{
  "targets": ["emotion"],
  "arch": "vit",
  "norm_position": "pre",
  "fused_qkv": true,
  "bias": "none",
  "pooling": "class_token",
  "beta1": 0.9,
  "eps": 1e-10,
  "gradient_centralization": true
}
Rows from block 6 of a small sound classifier, named by matrix and row number. Rows with one number belong to one neuron. Each number is 500 + 40 x the weight over its row's rms, rounded and kept within 0 to 999. All counts start at 0. Numbers have three digits each.
After each neuron's rows are labels from the 100 clips, of 14848, where the neuron reaches its highest value: "strongest on" is what is common among them. Only what is clearly more common there than usual is listed. The data: acted Russian speech (Dusha). In brackets: how many of the 100, against the usual share in percent.
# fc1: MLP up (model.blocks.6.mlp.fc1.weight, 1536x256), inputs 0-63
# fc2: MLP down (model.blocks.6.mlp.fc2.weight, 256x1536, transposed), outputs 0-63

fc1.745:582497467501481545521531486491544475483521575502521466464470462502482452508500444443489454521486458483551549595468474556537445380512489540481539483498480557525601514550499512457530468562474508
fc2.745:464527464522520446493453529514491527531491498538448489459536531550464525593456503451560500518513529489482459501477484561522495523449460492501490515445515516497414422458481501489534467462493412
strongest on: emotion: angry (97 vs 18.3)

fc1.580:431491524491469547518429554543480475479545467463490580549480468555504461521497483458508465478416507467520545555451516539396482518518475528455540445488479523465417545449489519482547591517492491
fc2.580:550541504496446481508506512499507489517547484497484551583522552541516544508544531493538481473479534476446474550475536481453491514471533502452483431546504551544424487550539531518561495530453496
strongest on: emotion: neutral (71 vs 35.4)

fc1.767:477483517507462487440516497544517471544531498458548595561502461532481469487537527459452451495495496553472517494489549501466490549479425477461493432462482527510491545421512456530518448518477554
fc2.767:482515477482469518472494417559532545517531426536528444565471568497448527562507520444496517489539467531479490529416533565511504425435556500444428527455484504509573526510491504557527524507534582
strongest on: emotion: neutral (69 vs 35.4)

fc1.153:397455483516519533431515485503579418458456622483456496488454460508475479485465562496515487487467454529465498439517510572454431556505527539492542464484458443447509574489499503456496524539492570
fc2.153:517521422477467496512463544406471511395497500506497468541501541519526566486502530494532508460494562526484474480492481487504548525439479519470446451545520491507511488457532586479543500557508497
strongest on: emotion: sad (58 vs 27.8)

fc1.238:514465489497493518485556515503474496514506526496492472546556504470494448494508483464423538471492483441582539529521526490554511480516577509460473502478479487400479528454645476529511563484516479
fc2.238:470533445520533510522481460510442497454501522440505474512476490453502488526520495507491511489488462535532494460497445498568487548538498556484494548464516443495604470571520489538462481550526490
strongest on: emotion: sad (100 vs 27.8)

fc1.538:464519454596443518455537520515513471463504469487455506467453603505517449479531475505501554519530496545474501512565532460548488417503532523416558501576487496533496459507498442514451474495468517
fc2.538:507471432591560498526490463488552545489489454626564566559473419577534535474528437515480456483500524511521482489446497590453435503430442462492465493491506510501520596470499511506445557451496419
strongest on: emotion: angry (77 vs 18.3)

fc1.459:525504440480502450504547509450509540432525523578498523535534519593518490488483532509502462439498518498566407477448477576420514500462562455431422510465522542556502508514514515493471479534480483
fc2.459:531492426505532521528521487436494484556544445519529531566466539499532474462525626545537563506486575556506439497519479477528467453477422482526495518529516487551499507494524572447504557502473548
strongest on: emotion: positive (85 vs 18.5)

fc1.734:500510585437455566564511438510498540463564510497480517529515490423516493516483492485470472427510492484423498475470534463449524473451419462525456470506509464491477560503525541511428551531515457
fc2.734:460480537453486482557509545452528544472481480544507500454471430481484525510563491563562508563528490459483476499534483637539534452571522504541480480434484509533529515482516556545541494535526504
strongest on: emotion: neutral (61 vs 35.4)

fc1.753:427464453502483519577494536508426472488507480511432541499513510553455468495530527453506448466521486510442544564495424512471422482521500460524472498464442529564499423532417425547493531408442451
fc2.753:453482550578495473404454562490510471508529525494517551468510381499476444534497586494578522446544506576475486541527534492497552519431559541478482528541571604512437451443448475495493508505484558
strongest on: emotion: positive (61 vs 18.5)

fc1.558:510534463508500452548555527491533544511511469593553465524515493525457528470572419527556491423422499520576442485465483561457513510510474503459446501576451499440504484489555454431483465468540466
fc2.558:467509532573511545527513461527537577546505528466497483562522510552483485505510589489539527515531459571488468551458481478490524577536483477526529480502471468433560574526416452507484557493527395
strongest on: emotion: neutral (68 vs 35.4)

fc1.73:529469522503436576382496506487495496479499536489506487516554485441547488491537473488456517427505454531513503580527517529540528522488441504477508489468566464506511521560514496514525509475433469
fc2.73:560464455559542550564514496538528537571580509485469524489506466477542491461435452487533500451468513468599433552492524581462508513433455525550541468514503462461554574463536561516426541442451394
strongest on: emotion: angry (74 vs 18.3)

fc1.353:542436509489466544534501505514488491461557472547507485545532469548524583517464472462487435449462476446478460487447542480410523518487430522514509509491511512513463572492521486470515511540556456
fc2.353:551514494485446458517547419481566519509521476536500521436475524490483532409504511452510543554556467507553412458449481490465543425596479493541509455507441442484530489470506529555535461507510466
strongest on: emotion: neutral (71 vs 35.4)

fc1.635:487458582551477427456491511500569460501511491491561429509463501507504491543537476454416488459472515487473498576483480590535559479537525512463503466421469479480473501489544557490541561488509514
fc2.635:482532589527498554476518554489446488525466498492449488483478523482468460482546581525539501563527451478499528558551529467558479469531464487501448531468491541525549491501486498395571523503495536
strongest on: emotion: sad (74 vs 27.8)

fc1.194:486504488530542527456521484516503432535521445455410533532520471521534503464527489517541499485506514592496590490475540492483464557481468449454512391515481530553506488498549559486558471495466531
fc2.194:545461509576532482470488588485536558541516479429522533559482489488510524522560489530552509463549552502532511554495559571467553508495489492433474499481405493466513611465464481476503508469458553
strongest on: emotion: angry (62 vs 18.3)

fc1.581:462484525499523546530507489516468516435510496469430564580426492462485580540500433438530476432551534447472517503405515483458474529468470493514517520461469522501535525483529540547516473544481510
fc2.581:451486514460484462513441481466472524426540478500486499446519437456526435511584482609584484518492435554489512504530506592490491469453485550489506493498502499553582500525516600566478433480534523
strongest on: emotion: positive (67 vs 18.5)

fc1.534:434463524530476512474534530479503442501555510506473505510532467496493531558527491534520488543590589385500563471479545538498441507433461497505423468513441475539427566482540501472510460566530488
fc2.534:489509509401553520562484447485523519531489467484536500463537467553471474431471476506459568524471433480522458479563499527516612545559517498538544486572544497475514510505463482563522484437557506
strongest on: emotion: positive (85 vs 18.5)

fc1.507:466470512530450462483484496567539505493509465482498536576481558474475522468409459452512433465540531510437416556476551578443532433442533498558435479544533557520531440511483505452551491535492463
fc2.507:524505492497431458503517449334489425516498461478481446430508502536511467465492570496540492511517462529511479504492469447498474493495466457515515482546434431515534552520518566419514519537553519
strongest on: emotion: neutral (65 vs 35.4)

fc1.738:440457485523485532522540543477523557426540508473463538579494518500499428535519507409518606464502503518423577552519520528508508523467487477469515469435385485537480532549601567476522499498541542
fc2.738:552503547497513491457432522513507457503532527464451500527465490503514428438533478477490524472434516432519514541483570512508525463421498519453465441480440488562512519435557568513535539508386535
strongest on: emotion: sad (81 vs 27.8)

fc1.660:498546497442437462525532467548503487479567467580534524480496491490522544540509460512521455517484496498487534510414595457449564464539500491477463486553474460449435505433487513527536522488586477
fc2.660:474523485510464428505526456500511548450542514451436471497472567443492539437476533441513480494542530518542477489438502491473508516522434562503506470507480544531572420508511529476490471483494494
strongest on: emotion: neutral (76 vs 35.4)

fc1.82:525546493526566569450493525509478449496590543463405569573504518520525462389459460501520494441503539522455453524534578437468498513401466489475533428535506519526489538557540531468531493460510504
fc2.82:503545494595526523500455491487550472545511495587459499536537475555513553540526525425512463488506487538490452513495526511442500577512446465435512417444458533481469559437427483561518512497474466
strongest on: emotion: angry (50 vs 18.3); emotion: positive (45 vs 18.5)

fc1.244:576458475456541488521506504490506542464546500500487489507541494493516525504532437451526442492485494521557522488489491543486464450444465483470516500508475528445513554525495508512495523619546437
fc2.244:457508524517496467492509498495550514575488474482567522512473401485515479506542521571594482564528465557547510435488454568534481518497481461508559504480495487463457546483524489552439457531450534
strongest on: emotion: neutral (71 vs 35.4)

fc1.625:437474489531515544518532502509575563520497552597491503533445491517487495495471479452519510455488508523422449453379448479434492476517449504494442508526507492494490467479538439478509491514472526
fc2.625:463518475414474435476420504475417527478474507467466429464474457472546552453611488484390472516464466495504492537483465546554496464617486487468504500523528505542494483522530584558587487492498474
strongest on: emotion: neutral (76 vs 35.4)

fc1.604:486458473499526459499506478539520508472460511391531477604512450482555487408482506461466499483522525483509461521543418484446546464557553513547436468457554477495488438491488518555577546512549475
fc2.604:514497497505508509493517495500444436538507422480451485541498514495572447430425570588462556480513558485492477544549519548538428517508479467493532505467537581541461474531514552425530479505457559
strongest on: emotion: neutral (70 vs 35.4)

fc1.652:557541532497483513487513463503480551498505514517515509446497530535479546559481558540516438470471481463568465532402505552409550503531504511475485486495491473425419514455464530456502459579512486
fc2.652:506547506525491475607506454473563584498511474479507506508525557553475577552509591517547484510532490518513459498412511492453527541492497510518435482546512515441561477489522448547490457517531516
strongest on: emotion: neutral (78 vs 35.4)

fc1.148:467508521520456576503492491528555543487469489428537542474556584518546469451445471512499488540484509461523534472502479489425444487524504471479506464550430548509514475464440536472533505478478502
fc2.148:468510551445512508496489542476550459475521466482496468476526580480465506468534550484615498476598475507535490518481491501520498591436484524559537500424447441494510493494515502451515443486487538
strongest on: emotion: angry (71 vs 18.3)

fc1.252:500533526545513478494459566475483520517495557499507506560536485547482500515459501470481503467480565465489447473497532498490506468504510504513446445472430449411473486397533506555522521485517495
fc2.252:486596484496463446502508511453478451492551512492445493530474541423551552452485539537493481502510537458493504556480506499542507451544483488469480500497495598581482483556534573474502498473415571
strongest on: emotion: neutral (92 vs 35.4)

fc1.107:515458564468508492557481544509507473525462590545476488472516504534528495543622429543531509538457504480524518507513399523488462529442486508476513475508445494530401501515568528466486533501490477
fc2.107:495483434505530541540488488470488588539531457594539528567549456512572504536478556516490548501520493536485513473589481527565509469465549528466484458444480499425536439512511514567443542490513472
strongest on: emotion: sad (93 vs 27.8)

fc1.54:542449450440464438507498493506479474455494540555484485487476475517493562542574438474476445535538489495507571487442473499520464493475473474526448490504490507536503568519481516452442484556451451
fc2.54:424525494562523472519507581518549570605488492543494506534553552512474484505470532458551490482471554524435492468519489536478526498469547497512554488492569497475424432454510441509511478490458452
strongest on: emotion: positive (54 vs 18.5)

fc1.483:525495491512494441518492522452535494510536493483433527499496505492480471527452498433503440475487549459591464485464602516400452563547463489473484510571493496453463471522473470542498523522536517
fc2.483:477460486469455470478563478533490512468522436533480486460511579489519453496542496492514483490503452531587541507503476475428481550478431468516513530541483550481500513530486496451476423481473487
strongest on: emotion: neutral (76 vs 35.4)